{
  "model": "masked image model",
  "dataset": "photos with spoken descriptions (Open Images, Localized Narratives)",
  "train_examples": 203450,
  "image_size": 64,
  "crop_scale_min": 1,
  "horizontal_flip": true,
  "translate": 0.06,
  "method": "mae",
  "mask_ratio": 0.75,
  "loss": "mse",
  "encoder_arch": "vit",
  "encoder_norm": "layernorm",
  "encoder_norm_position": "pre",
  "encoder_activation": "relu",
  "encoder_mlp_ratio": 2,
  "encoder_head_dim": 16,
  "encoder_fused_qkv": true,
  "encoder_bias": "all",
  "encoder_qk_norm": false,
  "encoder_parallel_block": false,
  "encoder_inner_norm": false,
  "encoder_patch_size": [8, 8],
  "encoder_layers": 8,
  "encoder_width": 192,
  "encoder_positions": "learned",
  "decoder_width": 128,
  "norm_pix_loss": true,
  "decoder_layers": 2,
  "init": "torch_default",
  "residual_init": "none",
  "optimizer": "muon",
  "muon_scale": "match_rms_adamw",
  "learning_rate": 0.0026,
  "momentum": 0.85,
  "nesterov": true,
  "orthogonalizer": "newton_schulz_5",
  "adamw_lr_other_params": 0.0029,
  "max_steps": 17000,
  "batch_size": 512,
  "epochs": 42.8,
  "lr_schedule": "wsd",
  "decay_fraction": 0.2,
  "final_lr_fraction": 0.01,
  "warmup_steps": 340,
  "weight_decay": 0.1,
  "adamw_weight_decay_other_params": 0.05
}
Rows from block 5 of the encoder, named by matrix and row number. Rows with one number belong to one attention dimension. Each number is 500 + 50 x the weight over the matrix's rms, rounded and kept within 0 to 999. All counts start at 0. Numbers have three digits each.
# q: attention query, key and value (stacked) (encoder.blocks.5.attn.qkv.weight, 576x192, the q third), inputs 0-191
# k: attention query, key and value (stacked) (encoder.blocks.5.attn.qkv.weight, 576x192, the k third), inputs 0-191
q.74:539488546517484582507503464439517469513456520491505441450516554474553367479521510644495553509427512482522554430532562428493613525520499423439534600477500473484569515563478434510538471509424530460449499427513370457498550531378498491536493554491614422494460413433451581526457470487528478456421546511472484548550459561495586574540588523451485511492464517616503568487519507461434448547509469445418466469516468387581493506469552412470435592428488572602519486492493561459523535594533509504456507504467420548481451558433506505558549589456489535586459537491620408499548542420535522499
k.74:513541462490466508446547394548528485446451481416517564396512510455458415504454528546423430505432499476479546553472453496489487448460517531491487569542446472519526553544439514436520517439433443520515453525491529489518475382429552414579546477560509481581388519513433521577572594482512468482513492560508461605522513445471471637578523531494543526447602479474583476431497459458481508542493465538476569411510497551500497466486540461594483514477541450436574475462480503440444657521597523613540525511476482555478554523449523496561503502522450528573465510478570568520483548417452465558
q.75:431481521562524583487522584464513545529576444570476421407469589503514590508528543560515464573501430529490518507493534368443480480427419535490465538469509507475507553431487548472444568641590508483514485475556528564516515460520524506474445541515411590575514523608462519512521522552443527494522542459539464501518548455393536529539538551437440549443421476555479464473562519403483532533442441484518458538458438463501611645533427593388579499527597505415479566537551582538459410444518484452488478506429481460446474584388418528422512542533538491527445469353424550464431507487422480526
k.75:473384468492495553452596429474632491546449512457451404461474465565496454533493499524538484431532522482556465388539505536587465555457489464474460532532509605584520516485482571520451565455409579482545478540539515506546564549440525563421499437473564418427561437568526441488511472473479516473376653507499544497520552514534499524488542497524421535484520457488486450580631483515417503433521443419446586518441493438567489508450512488364454471472386476445485375472484434508524651635401525470534546483535502404505482594447454500566468558524479466482482524491558517450512562550562557516
q.76:541617567472512433458392579517424531444431461556514498481604583483520468587462460448471418480558538469509485660503434521375437432544524573501528428468362483438560573478540431569515494530498381564540500465475402502419379548514468471512518544542488542557466561460529567372587493571534487499580432476523434518530502540555489469549489523472504439563532527621572538457437464475509496576486569557461507440527495557489580450470450529597552536529512525505506555475492497441535425385571447501546490558447488458450576420453558560436437499490494538558563416428408374506503478515542516483
k.76:582381507461471550524490515434418485518560487527515549460492468429499602480406554554470479507453440473516456515439499509512593576469460452526527496526539523511510529526496533410456502533601524547504488559517511490459472465544456593532557512530618519609545460467450570507467514454436522520468572560491489451484421473512589533485481441487397559491464565477491463497521481501541492516519457433515448546501403501453517507508475449500594532510414525517504523448592457522455381489480417579482509515625560446511511463555559638419521564492570509556465480403422486496581455421517459408
q.77:479548526534508534467403470570499523511552551533621520491473500475557561549448491408498482524519460461562520562557510490424517547535503520498435471494547457458533495564547555361529584478499435564506514492586455492507455452444511550499486482481428551501425556519482536404578424528592455526507509458547518464500468569482368482527423632479494550587498510495519510516441485451450472521422417531407487491559528487494461538580529607579518538450479522500510523458430463432441417491511550509540515435442502505512514467521485490487488482533527529545448444501522528461548497441481488487
k.77:417523532510501552472519517472509433622440510650469529529444434544544535489434489469555550558467516485495506540428510441511472532454500532535483510487539459516582514424483592508488582515521462499574468399605489547426504556453443449440505615485431478500467461526397458472551521500475543561453491461514504468508496527495509454507478507465608510548534505496460493476588518516551592489529482512608477446518501481502503557549438472441440532474382613505415579474500497510564437483471477429542528500454482487522542533469556469464497514514475516444437457471546518479454454514522516466
q.78:477610535526545398421491413519556528433477458417510473607496493413468526528593494514552408443587480501475556489517611507514469479559543452510461429425430567576480456501528566543458507546472502554549551538388453449612520540505433468465515485467461505491425592450544403519480517458559416538492464487483512375531517475550510543506481514500449465461554556472493499590579426493564526538468426468487472413563538566535491443478547439580395557439540485429514465489494523455549668570427515483530459448571549533519523411471436456430472461581455559437508504510488453527408468534507517547
k.78:490549500516500476487393486552497501429560522484528501496540496514451513521483523479513532471420464392485562564538534478434512561549479529507479461516432527418484499488630418473483482536497436518534483574460521511411398497576448539574483444543501396521457543484516441500595539520570436482588457437370480442503586532446467437435522510501535470565558530516463494515412516570496516561486567530449526531527542543511543471538543612561451481497499553504561535436513416422497447460416529444528465560533569569541536483542525489496394455450513433540549438556445480490608467533635495458
q.79:489480489508518479625482554428458447551475473492491519498452513540526512487472523489504484455453403489552503515472617475515519479541497468547485541486513508528500524463540579453568409508534505581463517555502526458481528510510371449538536433539524524502481547464502483573548507501438507493458388495461482431530471535459516460476513445487466492465459531564463513506473519508494521498475494505555497550393466551461454492567483467522581601471448596557437563476477598619507487521488426494467451503505458503518529535499514552420452607405420604467488537467507431591568557518499480495
k.79:610428502440511504407454492589578562456561487497518402496480504503487466458580475539404479561562454374542535569477530449446513452450465538465525490410439442581435498520479600474521500451481506614545409500505460460509484466580545582554450463529500471512479531482544559534543474577519487420528449534609545462495498512492409525508586501513486541529479460500519462478573444410439461500515449495498538612455427542487519625518477537612551520458552536514513545461499474443426407455508515490478635475434471520511472504503454511473508548443441443449528475514513450561527493492483556549
q.80:535583509549493504513434477441605577499530497531477515530420561489538534503475555501549478537518562525498543534506537460433474467562483560456502577399492475469566499495477647433383546460437411495485443483532476533523483622503452498554486467506468543517398501427514457482541603470465513425509525526501541527492512473468460484500548488477521450492471551571586484600595506463542553508527449472468475498545576579413462592472526426447358529497479563460546531531484561404430435533454534464556453468390529457524494512599522510464472497463440486483421491554413502588493484539591524482
k.80:520558574469427431487494496506538476512515495493486461458573396477410562555435558550510556490574375368518493607535483504534535552492501566529529447525487516436562589491584566483437426451474513524518485530395417460507381538583565499468442484480484416420488569460451439487565440570475565370424476479518422575455453540477537479393502480546538547512546437444548413531508421589517548504452540402534520589573609481552492506549487535474477647399485505530583500518563360382596493546477571458522517514545479496449517505464582519499516506544532490512449577491540472452433490503542570492
q.81:493538550453512556483438557425528477458460545497515478481456442513474468553370452472499463541527512510515557448388435470538514477543437513512548442468473493423493560461538514490568478538556519470444564535545466550407581566534524530548564385496478550523406462485449552448451533561505551514583483403453400514470468496467565535481483432459487573456500505503537502436587523588544497430496489560451477467520532502514636420541464488473503476484482628498505497483547457447541407456494585501484555515467457613481539542528486492539496464556516504497468564622499492414503507528538582461
k.81:485495482408578519472567552466468577520539475495367381458525486513520488507516582422425545566528525429515565471508471537511516499450438502450518455492555544416516464471596489466548505431434500482485482477539487565506540540597437547405539439457390467517455525566583361468523491571538548437544532587585539555565508457502468485427535510474565484470600496511432606435411525628402403475451448412593543593509530481426464498525576556464406441506500519500426538554416486521551443537358452549512597479588533541580532458499467490477495473485503556437551531543534528473502520512492545550
q.82:476575508513586557558534400478550559522544543467590524518538482567533490497540373520518430421557451497508535473530496538419531531482589512483486470589519399465424385453519427520484502516512508455547354562528487542514538524567533554484471448508492453558479477524467566497455511461465564440499407511462538485486514552457537441518460612531514544495451456487467510410510578457513384514511523549437519592452444474508513485572547444443491465542539431565481523409484484400454546503583570457515502491511531504481384515627485427552520467505528506496499426443491540496493498470506449542
k.82:517536524567544449600536403463489566539458513601448485486517435525493503480527445496617417491447477501561544415470500521496506555501646498518384493509379489419578541511458433567510531603556383484557458501488512432543455579545551438492487522594532559508513508517427463546435440553535566519514489493442531449571504552516451512548466447529509521431529449560509580481549500456498449527512474528483445601605493518534543433539472478476427492498473427574416457411420599519529594510504469449459448518438439446481493562600522438585410482477448473529491492512477508464554595428500342509
q.83:551487510406548582449538566473480487552431602465411417583448496578446499503532567439501442473494412430454511513477464518494545436427492513483521601400542475549422536526546514439499563343495454529462558529546497491411530483525430503490471497552546504435448549436464450586531534433523556510479572460570457527451575489499499466448609615394528495410501551502517559557528481440490553498397584415591530465499511378544470563547479382529559480395542560453486520648517439495515455544564648440521504488510483506505598471456561492510529565543518540408474542601504467466437452418559576433
k.83:617440534373416397524575517528449387500468466490546516547453497526414468437527480544570576571513541516351453514519405528534472474447555469509497420419573627523451555530515569559535480434525490547482497518524460482536557499406547531489525453382512518531492589549529372397469429553511572485586500483390523458519549465421537543414449455555532470504589440550574425477499362562611533495489506507545567528514522489459515433461499480430487525566390570517575464592604388525594599489486522518430419477533456544545354483441477484460558472523504404570474528524498522565572499569493511489
q.84:478553536547516536618539455476500612438501528494599501536441523550531526492454588573508550574533551445444571540423611532468556429527493460485521583461520568441509546536503526538386359439521486559557461511477450486401503507519495570416495584546469489524538491492511497463458504411558435476515575505519534423359529508411493503507435484503433445529461473511506448537496534497435499535446515437544548509468491490362475538505482491423584486518500506496474495481594554463462569448505379484529473504535540455488526532523434531570438508525517479550534472500511420529567493432553483508
k.84:584530558476460540428501528479461526552498451609517466423518528460453504411379482515577496497524500512566531463512559505449523495470450514470459497548488436494542495547550532465572558512531514579421528489508500533457482491586553460555476470482541518405520541411511468567542485454526470389496531546458477483480451606560415509559544537453470523597481452519509420531513553464508524528483451519591457430527510464539500517442578580430490539465490532576527409487544541395515486472593545506496447468519408456561477523440515477541490431514516518417412362432468488565496511528642516542
q.85:456556500565493546486485480568438429488431481549402489485456475532488563407544566490641524443546414536504534544493518484474480506552484492509494589486523552435449557465565468520528505552552443517565492488502453596511463523500474493489523511464543587534480501492614352458522474489540399604571528544528471552565521481429493528532518517414503506460605524440415614498563519569593479431555447419490460628488501541563478483556522442441431483510532492425445481400621490473529446453499471440489426488504464480449427576383531438532558385514449507539441660577490520459410483513505507475
k.85:524581515572587477532522544468579506507538439365466384479557472382509480548565457531449410483578422470475499523516501499551556471615371499406519433491514466572516499482497428498490482513503594477456602484492481538406550597460524583431532430506576516564468408514538516538566513413482479437498436479578553550499444514487407575490528388488534550579492396469462491492454510564427443549548587547531522596478567528444445474459519520473492512516548456602494365445536412533437523476494490512538442605481473488488477502431475416503542501432509583484523525541484452482494581507509533462
q.86:468456461531480388600541492409485508536536473520561522494518617512499530407538524561547517527447476418564516473499600518531527545557501602483521545446528470519566446504503490547497508429457440447479454432486511484515503456456452562604481468490500507559449482519480521533506545453535510395455517461503471363524551517469533552551504507426413527535580412547423392480456484510522593532565486409488508553419503534502508585415506469515523484498488431440554492517504522461476560477568423479580533518398603485515532433386573492424541493442528451537492492443536501489601527461548473495
k.86:542418563570531604498527533391470406539538522352464488378554484481542517532452578608478447595437565391466505479484494529579543459460479364523524564550480489570517554417484554388483512548483466494478443507548559428428560432504525550534558522601527557484438467482506417413559541485528553482397444463510481449539400505491406437544480492440436435510428514474495482543445491526457582501504564470496515411508393516552466532455512445530505477485429449458573588520557439491534548540540534542549430456477487519585528520495428509552516454490513495599494536618470537481591536494576619524
q.87:495524554499494587434537494508555523513488458454519540520512478544476466498421411526450454566481494411491450552462512501461404386483466527506445552502470540554567526529560514457493420441440458523450505534547546446511561500486522560550501489552448433474596546558574555548570419521556502360446493462559535543502491502538522451517554463543509495465513502551505500442523483440481473556462543589525480414547445440451465498577404549553574604478481434485502555575444522559496511582583568453553476527532464429464456477463474487477484500485502529521461437391542488477532554392498498460
k.87:536455544391507527455491516420454494536424599493488501533537477442457531474590508540586534545461559502573487387497451415499495559483486522539499564506482526413475517494486532536566500492571459576531500558428453462486542492466484441515503598436513434452464434491534556467441451517509432467470466471459580547567467555447493566574525556425465518508460465555555540460480441478590500551476460478411563425405537483504522539406582472555523450529515471465526503556568541547505488477508500530510486404448604581560468531477507501571512460591404457449538501478526479542506593425570537478
q.88:553485480456462497561510565552555552504519507521488490519499582532511570524502494432499475537448456512487496491560449519450439509498472509465518503440530522434500498485513472518520505525433555526424525500563543578528528592515494419431458479547480465449518534570518446495460412499584551455513473473575536509481540593539481475472535543604568458466403534505486515531564469417538491478594547519517486492475495518448518482521454531496614477457465473466521536441480486525552478509513460475463533575447408457525454476501593508423483548494547544378552486494502449454507443473466484529
k.88:510459420452524513477435483496525451468537514524469513628523522511517536473511386435479547524558490484508491485392470506555523541465520518561546380483495613456501555480476553547540475487547497506539564489455495515543485495471473418506485475455493548606460576470514462443398471532519538456449489470494465572501477543510513508568533493539522518562450547570516506543555459492517502452505378475488407514546493477528552492509511424535526474534455507513453412443472503548576510478439504529484513493546489510533508514543464539501483472587551480487515505504483522450424496508403486544
q.89:499490460510529539454492521485459473445471471519399543478467530534507543491471505467503481653546500489503420537593480437477472544476493480464543497528493628495456590572501501597506536479567449569515541578468478552576484483570511511512537568607564599556509532504455545442480475480419501457462501418477476465427476485533529443531509426585510497501490453488596444480414453486473517511564552405440454460510492366559546513478430505527614465548485502546526434503470477564490506503574512512455528562512463459492506507524452518492523479406467463431602522554525480507479436524542546499
k.89:523424446514496542496547543492411502438569497458451421584459524466587498509467519491482469578528528542489635458517501468527543463482528417470591391459541405607504532521482621533412518434496497459457462505529602459446643495518472375493444523410588487562535501537591524509552459355582474453416638549546567460488473545502392504424464454419514424489499500549397489457501405468565472455464520523515570554458441525445464440459494450495536613588404522545473510563435464548480504491509513485469597545515571530503520460491490467487477480632591582454508460389542493456502435423484496517
q.90:413511594520615492518527447537485474521440418574544458557444389485552510491522514529556467549539536462435520543510553565522517563423473469455468466493476490483429486547498511511529552583601491514626444473472529411483492474559518475488489645513490510477469416604511569542533455550464480450478473510510562474552492525546488490492339592526421545452545484502415515522456417505458556516395537516588462513452535535486486399574545524464557527523562453498487515538497475462503416464465423452383502455481526546596490518391545571490556503561484430455446487501522507478561520451544458476
k.90:433488523551563506464495470393485441548510484527528540455561532423419523507526462513537400513452442508554482494547571466460466648502596444487521436549585574446492358495488408616498491600590441567487427536512509461501529542516489600489559505541422584473508457425520531522530560410446548491508448517523562417574573584459586489564456634497480407484460365535475423569505592549442420529579525456498498429419519460430533515458356462539530458446548550529495519558553513600517524485460573507514493495405413403578475446514489541483544496487517520355475465445492547484480524539482500581
q.91:469473534485481518553428478552453478505570505536514448521509524455522550561505598502507522458534459555427527524591512409489470438504473514504540576491521592572496487460489539473527483444508583464542565529489494450507487409393567512493446560498528423367457472618468496451424474538503413504518566469446480499524536488518453546464545466486531487555507474471510434509416422627381555450442458479501475426458575481498462549565456481489544544472452518455498494489492459499539470445486531438461516538406488542538570529432546591474456552505493476567584422623551472520454533535489506530
k.91:449464476454464482538473548465519482530519483456471433496555510525498430563518516477506546451522485533500629592597476478536484507494381576568447504550497560532474517440508491524523454524434510433454508510517487532551485430459519440466459481526410573419496521588515512449538513398514431577475553368569464423487445494491493582425470504442514547544473562455450413601441499562503517486386477516638487529420501521511509504431484498448476519573544469482527533513498528452475440490546569415576510436494600585563443532503449581495382535513465518505523504445483565584498397521522559545
q.92:518530541447507441589512527442546588496494491582566390459470487540528445512558509542530507489519497435506524543439474469504521539554526452544406537482514477507530490550477459480493456500457432562532556527483472561415543430541478484510496487466486515394511517504578494535531442486531530467499494549580566523522465523474505594496489402532396476591463501455463517503431578552522448389446609524455494461466446488439492493436451510450430436558418462495522457543609560579428491455534464504551571436497597456529532513509483510494553441527475474502519441621517522540548425488469505528
k.92:517441485560454514483469471541547542521479463601477509412412419386516460531535494443486463574556485428479568429474628514555519483486509419540452591458514471541524590455505525494528568438529520509379542432559472497436496518499477542583472448545519573456466527479574420479548488497600560476499536445546466506507371629444540525485514528477544514588469482492521475555441484483497504555455512489547501496481430528531489493492476573533481466442491481490478506493495534509540493468508569529463468530442498463486481467561411448432395515443408521512578440639444505529580491557615453482
q.93:424550419468448475566498398449517537589595541535519566535511559502491540554494428507498478505568555497545564543494535541438503452478469445506497474577526508443494440477445462470451571538483507518523468554641470419522442491518491597452555486450540498484520511527486505432475523425560467483496474470550486496455480523513500530408468512485520485509415509516441476539499553529518495500526461488492448516535498417534559463507471582461473514545529440446547479473484519508497522527537572533538446557579493455436443452541531455479499446528513417489469470470527531483460460490549512534
k.93:433498498582586472548564429416484413546412541531528456467482444425570517526503450518564449539358489494535594395475463507566459535549547494488467587504423436534461524565485558458509520544489444553564484502446522539520489461503398455404435539470516428459456503564508448524464499469511482464444482450404493547510466519574469504509479457447528498552518445512481476496455584520488550517497474592608507416455494532520523506504537460510470518517508406556423609442525516510416502565536532490548472515427505589490553520495606468545437530491455529445552468513486489576537506471500512564
q.94:528549431436544542419497603554471571477485530574489464396417589437518531532467592512549535516478568529486509518539590564504441529519415491505483576456600504561535460553476570444519383451389390560644507386428510499489574519495570470547470521527421459480505536453448520513577499446531542497444474496365605481477524529405470498525608587540506520604514560399578485467387507487520552567536551544429560506599517456493500543513495467518518541398529461509540504521492526489430481395487555499503432413503420418427507454437493534549554502544533428500437384467575447534484558439539476512
k.94:594537642504484578576488498467541460467411527385517543485528450506449546545510600482540519528578521488416513544451441498535440595501476456514470522536463524422439484506469579497554497413457506462405541471453542458524634555494524511622466543465516567535480499480448617531490514575487547436506495496466471491476475496549599501446402460495476547415479424584461408466495532478446395486392533543486526413490570398402641513574496483520471456553492527450457491485413533536478590469505542521497515500481561543527415580590491598407528397463604432474447452407491497479529516535443523537
q.95:478540417485479527466482546542467455551502504500508540517380571467536555524472535491562521527521631415514514409430484489584545468476518455419483577507484496436426551447573452465545534340546522532507507392486508586532484459524447402566448551554627550439503545487484519480438543500556273562522471506492506459537390516571568422561522470472492506528533566407429398499523538575462567470495475554565474555472497537548440488411528565511507462489454555555411559537501451448508530539488493492536501488488523525475517513483617525571531470494512414461405482467523493483513483492558518460
k.95:491480538459474459438500509503461446418574545557698567487401508483459491586420509482463523623399523479478546553467627477534474408539531539462570414443516527535527474551474488570475611513473491482506513389526483461594477577453488480485518581465422483494486467439611521423504500422436365510395428459460432413483554558493536501495472471575465456454519431546466434500505588487494529581631649528589373442585527496468507499497499423432605556473462560493501551629590514433539442509518515507478461508462389479512441503483590504465607590494507583589482491537464427528429490498469479550
q.96:436461419466418447496488578566500540540440548617588490515464416495610518616550454491569467474530500581450563466561514452483519548456492483439441578514563448413432514374459479422407506577584484512527514510477436504565508518585557597531544422511546451467510567564516440495522541469472492516498493555471471537560539556521573503472491436550542422493449459467554515433506573531433493418488373484540404482459550451483539455473535547536471405480432520455572489522419494500577596533474448482557459639507570406492500557490471493442516461565541488606485495495458521385556530458464532431
k.96:521450408570399491545496524541511466506509501510456497421478492445552461462503529477470458453434529463495515442640483408460484468564458436542465545498561507432648553506458547396379519584528483483526522449478451524575658474610542475579506406455443503456518530534556401544508437561514452482438503506544457384486510553496421530435413548494541521612524488611415471448504531547451446495584486468531506490574483486474504524545467508593548535394473490578552585505480503541558543534465476492524481545543535483533526501538526587496461448568486452583484481490593426444465419475579511456
q.97:632448483402511556508497578492462527604484569498507561500485496407592638477466451453483562498611441484438537477483451526496570488573482477494545560577569591478546436625408416521527555462397564460476552486448549496552528498462484574563484540506444497593488529532506411492518625540470499453369451429388470368583545516494463519463540551631473500537494544513561462562496491431498396459473461514540419585434464535547523548484621498527503428448504449339539561448471532571434585515480485558488480530543363348459654427346493516459589499534480510479462430455512526585476469466360520376
k.97:626453518438514461484594521479425504454499570516446459530468486518616521498588445476440554471534433508386411532474515610476426403499446430525440519565544581474566508637382392490570590385459502445476500509447471507468544497587556487540464473457484484569481638504458453514437443599496499495474497396447543436519592473531516533400481571624499520479409519450471482548557524529541367434474511658618490615453486496521478581507586541528421509403489454457516514483543478474397539539457526451410560555552407437453718445393470472474536524516495560520479464415473522561473485467488488470
q.98:514564571464520607453457536454454479399490500471476544611565562463461624501529548483513444536455428626544433475422425636602518490495538487514509454474538465450446629400397441484536308427446535455502586422434490494544512515352516497488394556542372556562581408460499590514464523492510540618461457500610570452446600466456538392622495392423546571538430482524557454498461534381551525593540472401522563598626431489398527545431414543467524440566466567542450482502526514543550411487430450410454590422430417529404471499524572470531492581522528581574678540516545507488394532665559483601
k.98:438486526495627529593564563405488472482494536485595576468591541440434510533533550440579374531447413580516405453483578638493450586459538571477549463462457471486479612472433504496475345365448448478387445487481429535542405520473502515485431506496382542513545508442502617488499516514590595643432416428591396506462516472446529408506548634445510496478408491464451511486386602460500445591447476574546455480482445475597448459363500603504479472573472392530475429593476566463499482483586445516431548424456466587471513539605582478488559685443515538554565499611478471503581535653516577478
q.99:551574536424571507433641511419569565434442448474542559578443456497457417509436566478585575579500407597481496559435498568436480514492518439458382510574505546492390491445509486514448490452483524586463438469508444495489471392526415537546457499528503522599579458565439458467528501422522476380554565433545482544619525534528597454566545450521511502484418573365594575501581504489591466544543501510578508538549519453510412450466546513478509452529455466364453418447547590535502552566489546553457518527525392527531533517467587459529465609481549511618515532392476480572479425419401484377
k.99:471528583474538528447548468419581507364429544547547592534533531575472493439408572404424456561497409500481526498501406511471461509497393437579566496613474479521437533575482515460460560518444608487535490564477494478503563432454521522514484520520407580650511534490498505507521428586413546490415497532577448493532439553453461427544483446457518512561495507462490524520549429473588530599398472476489512467589451436548537457484527518538488463475541497473496589461496533618587586520504453452464534451598480443543353523439507436442514504390551502551499506549524515611441488480490448457
q.100:501531519568580428545573470488513490454549486527560533541547425388440445536518465470491449525476458710585446487331400546512486527478427544604552516507480545497590545552393536467451535501515470481440463493512457536666453428454509448551546563515511526492470663498441522423471545531483398511375565472447467471398513564389472511458496494482448499601459509521496508461514603486464386514450444589560437477429421436527506412442494448499552516450494397499452515493433456562673558556535539493491576412539604524536561501453537399435515561423542480558563478441506505641409543402483530547
k.100:490504636498472512370535546448452520449482584591570477595462472440516509541443520545485476511483519735587478527411350565520466482453441511479392501478532559547557610404354492435511463528493537483538521475447446455532515500444511531546581565454487520524493559500424565428492563489428584496378551575477458505469451482445505483537465423547420483547430564510518545533488453483523481563535488522625439488558423390486454446463458499560482451492497500457544539461597429545588428567514442443522490414529577565494446433505528447524469543438508466581642463474553540569360536460558506642
q.101:441519439482533498480499474501543502516520416590555413485527570452500448541513482530493409532490475563454470528498464488451485492441505553514471418570511437580487516438381478515513487465542493499425495406568475476628430431486505461481487530492485517508480539492539487429554613545480645545492514557496435498510513525458563461623511445429457503441498555444535541583582416462491491581470482516363481406479470551533477439540493363565550454444505492494537571453472494622611475555457432469553487475556548562504466486611518587431515512529504556529469455549512507508529555501433489453
k.101:398504433448613401490467559505496533490500478490490447567560540534493426527497485499589391518439489561491427468436496439450475560432533527495489521572665488403487489475457438562506409477472496501420499428556478517612482513601558481415557509507477517536455563469526476467525499507461534549523548558449443423495508464442514490609559441511469540430391435407540504536477518560477427478506540462512535403388518560497487404449526404534523571519585526541539522569558598597499470566504496510513508447578510542551431534605386596516562576504493484544482534532511500426503519566454582455
q.102:430465462522512543511535501515483396444505547493498634457474515594421536493534438374507498545440495516528533441511541471477556502526465473536520487537525503464404439477434512590592541418440385469545398520448429530459382547457487411523432492544507505515416494454426592482521433561496468391488414560514556563518501619521575491459532538519569574537512470587556521442556436550446417546530498420518565480515543405558547533544598595582520448655520466518429496573508523499456560429552545454465527396550523478442416437483576481442460529514546571504496566532379467505493497577462473541
k.102:453480435564493527520550494455499491447488527460547485402560546598412511516555499519503462500465473444528490540451517516564514556526472396502545474564509514480450445519524517524584463450528467454460495545426383425446507461398551517493427475481466553526444438360477564575494504505562487451531400521534496603547506432472425451427473395572521505428524497432578505528591478451592514584476565477526591481556570484597497523584437585544419404599508487480497495485502511543445523509507572456414619354472469566428531443531564439462482570502519605464455515571481493480531530590532486575
q.103:459465500472467531448481497533509622493578426502493515547417461380482436471608542405508474541476483493504568450512528491544544598513550578431451491466477481504510514456550474461453503459477429479388525471534481424555544505549515511406420458466443412545490602528587498456539528531545529429559459591402510551549562478520397558439518524545531395459554419534490508550498467630438553471509418571461508618446562585495469464468433503559410452526463540582507444487343482482572582611477564560565543503389519562558501514546551464432530458389466459463548531440443444564579482520517558525
k.103:524517520473404533462385443434526609529480601536503566495476472523535565447468559439519430567498508493609538512520673455591515482534581527468430471522432547579572542549538525507431458560509457468462514435453491478533564492555556407455547446511553545507512528435446451402482546545445552428516554417418461470455530503539425525443542523475556545462573490573580456458474377478425528444477502591491482533462526514482484549412432488529484429509468508506524388561519390493496586522465557547474496474455557472542565539518420485505501496477471411571502475505483493536443496640466501436
q.104:548420559453435535495537477416453468485476525518401533623491502487543486539427465510485604514501515525468470439545566530487463456385570511475516439517536523488435467606508485573528583470447543544519518575551582467365484495457408612509512515468558454404532490594472470419429447512501522593588587495488594462493472472548536583509440458527499446496501550503580477459584571519489435411515511455549403550511427483483462504403557548537572439509502548531408532581579550529442534505577479531430530411495485438503524391474534551495489379529434524455528511467542537574549462498314501499
k.104:575469497484425501486543516430511459463512501495531460493582568521539477485455542585511542506562450464473375522468528475626427490368441419493539485534521528460452501543443517487578550442556448455566536576528490491422564542425510531586469516425527587507508456400530435469468470560464437571555453494460558563442518417565573546444501416473431507514514573451545433578583524440522500439475590486465556556358478437542557510522498577542459465388545525511496558474514537527498507495645474428519538448459439532485583383592561555542523410520461493410525532484555486514549523472450575578
q.105:549464514518416532503541511536525392376398533566473565496477428503503497597508379580519478512484560456443499556526488498527447546538555389477587523497381546493485495562450488525434528531548481509476477463512487499524418476525516415535432464576431408529533573460585487508515470448467531523566493432549394539449443454533564430386566502491584474519521483510551503450554476466528449533473513505489501470462567521529571583534641530567604477513502505433523479477543484455439594488562501495561453383568455416486559488482526503454430610494572533492375540474513484567516476526463483468
k.105:450439533449550479509589486496520522398399503609450551476511492501548478472513453502525477469484524429518473544499516438530488545495487431487493483545473574561491517581450444577464517578491527479477453539512568467459437398528438464383484518456470459533480419538503513602469508500495452608619543483514521529605538319546530435475505465588518506484542421467547490494535528485571479468496467412572554457544507477466497537569601499586466458530462458527507553538523464409481475459430505515533536495473475497515511509487422429511488542562489492467421562465519478487539512539452554431
q.106:526568529587460518501521490511536448548538543482427417469435589505541553507571579526456449484452550424497453462488405542500503476586501472504435483553603506385503556508453469479585406510490433462456513492342537474511514512472509439486506620600472514483450426387504498458518482569476604525530574434485532453467444525529612475573484484428479455442625524597554418582508601528528504550503523645555456544430592470531515587503449472528541452505543645437447470510485552543600509430536438457495481492423422531547611511494539511502483446547440497405453420484533493373559475554444520427
k.106:432529444456552531519474491564529441544560509565473463575494541507431540507453487498520428504495511515575446412458463529549471534531438499525384537555519454484474515439490454500433499525581435497458515448469510534560473520530512569438515544534550507417465402517525520431573501483498514518508513505440508521447448442554604552420501535412490313405579479526433483646381664512492561581440560614627432522470518589424516531466446505517496466494457570522506498505452467513603596467516436500535464527420554532547503537580486518475522520496434499434465547482529518439551499566508525417
q.107:360598405483513518554423478483452425473542476517496453456460490518446533553578530433434587507443558475476548469503441494442561419563531430440475522503591344383406510460450443465515514501484424576556499437502504497489488502597426566509475547574416535472459415514427550551545532547571554551446491581506518423624505527493478516507439436455509504457528502595459495548436576554495489580555445560551428584533564565503427617500481493556534437455487542430465559523496560499426573564413542553390462621435479489415545496491542565432595447618409569470558548494503527465509497594475523430
k.107:449573398534479487535435435542549434514572482533517394336455552593471442539516481531520476491394495433426512496514420486579484528539493343486561574470549416500503522442453455471547483556512454477545552434488473545585546492610477447524463523598462602569409405460553561494529463522644473556473423590518450519458612474390485418507505416391521516427496477543470495538464551547500486535474586542552502496395634558534539513535449431592517522534478526476439519465410626423537564548451451575487515579505423521393609564457565474401531528557449567475473474481528510424520448578569517443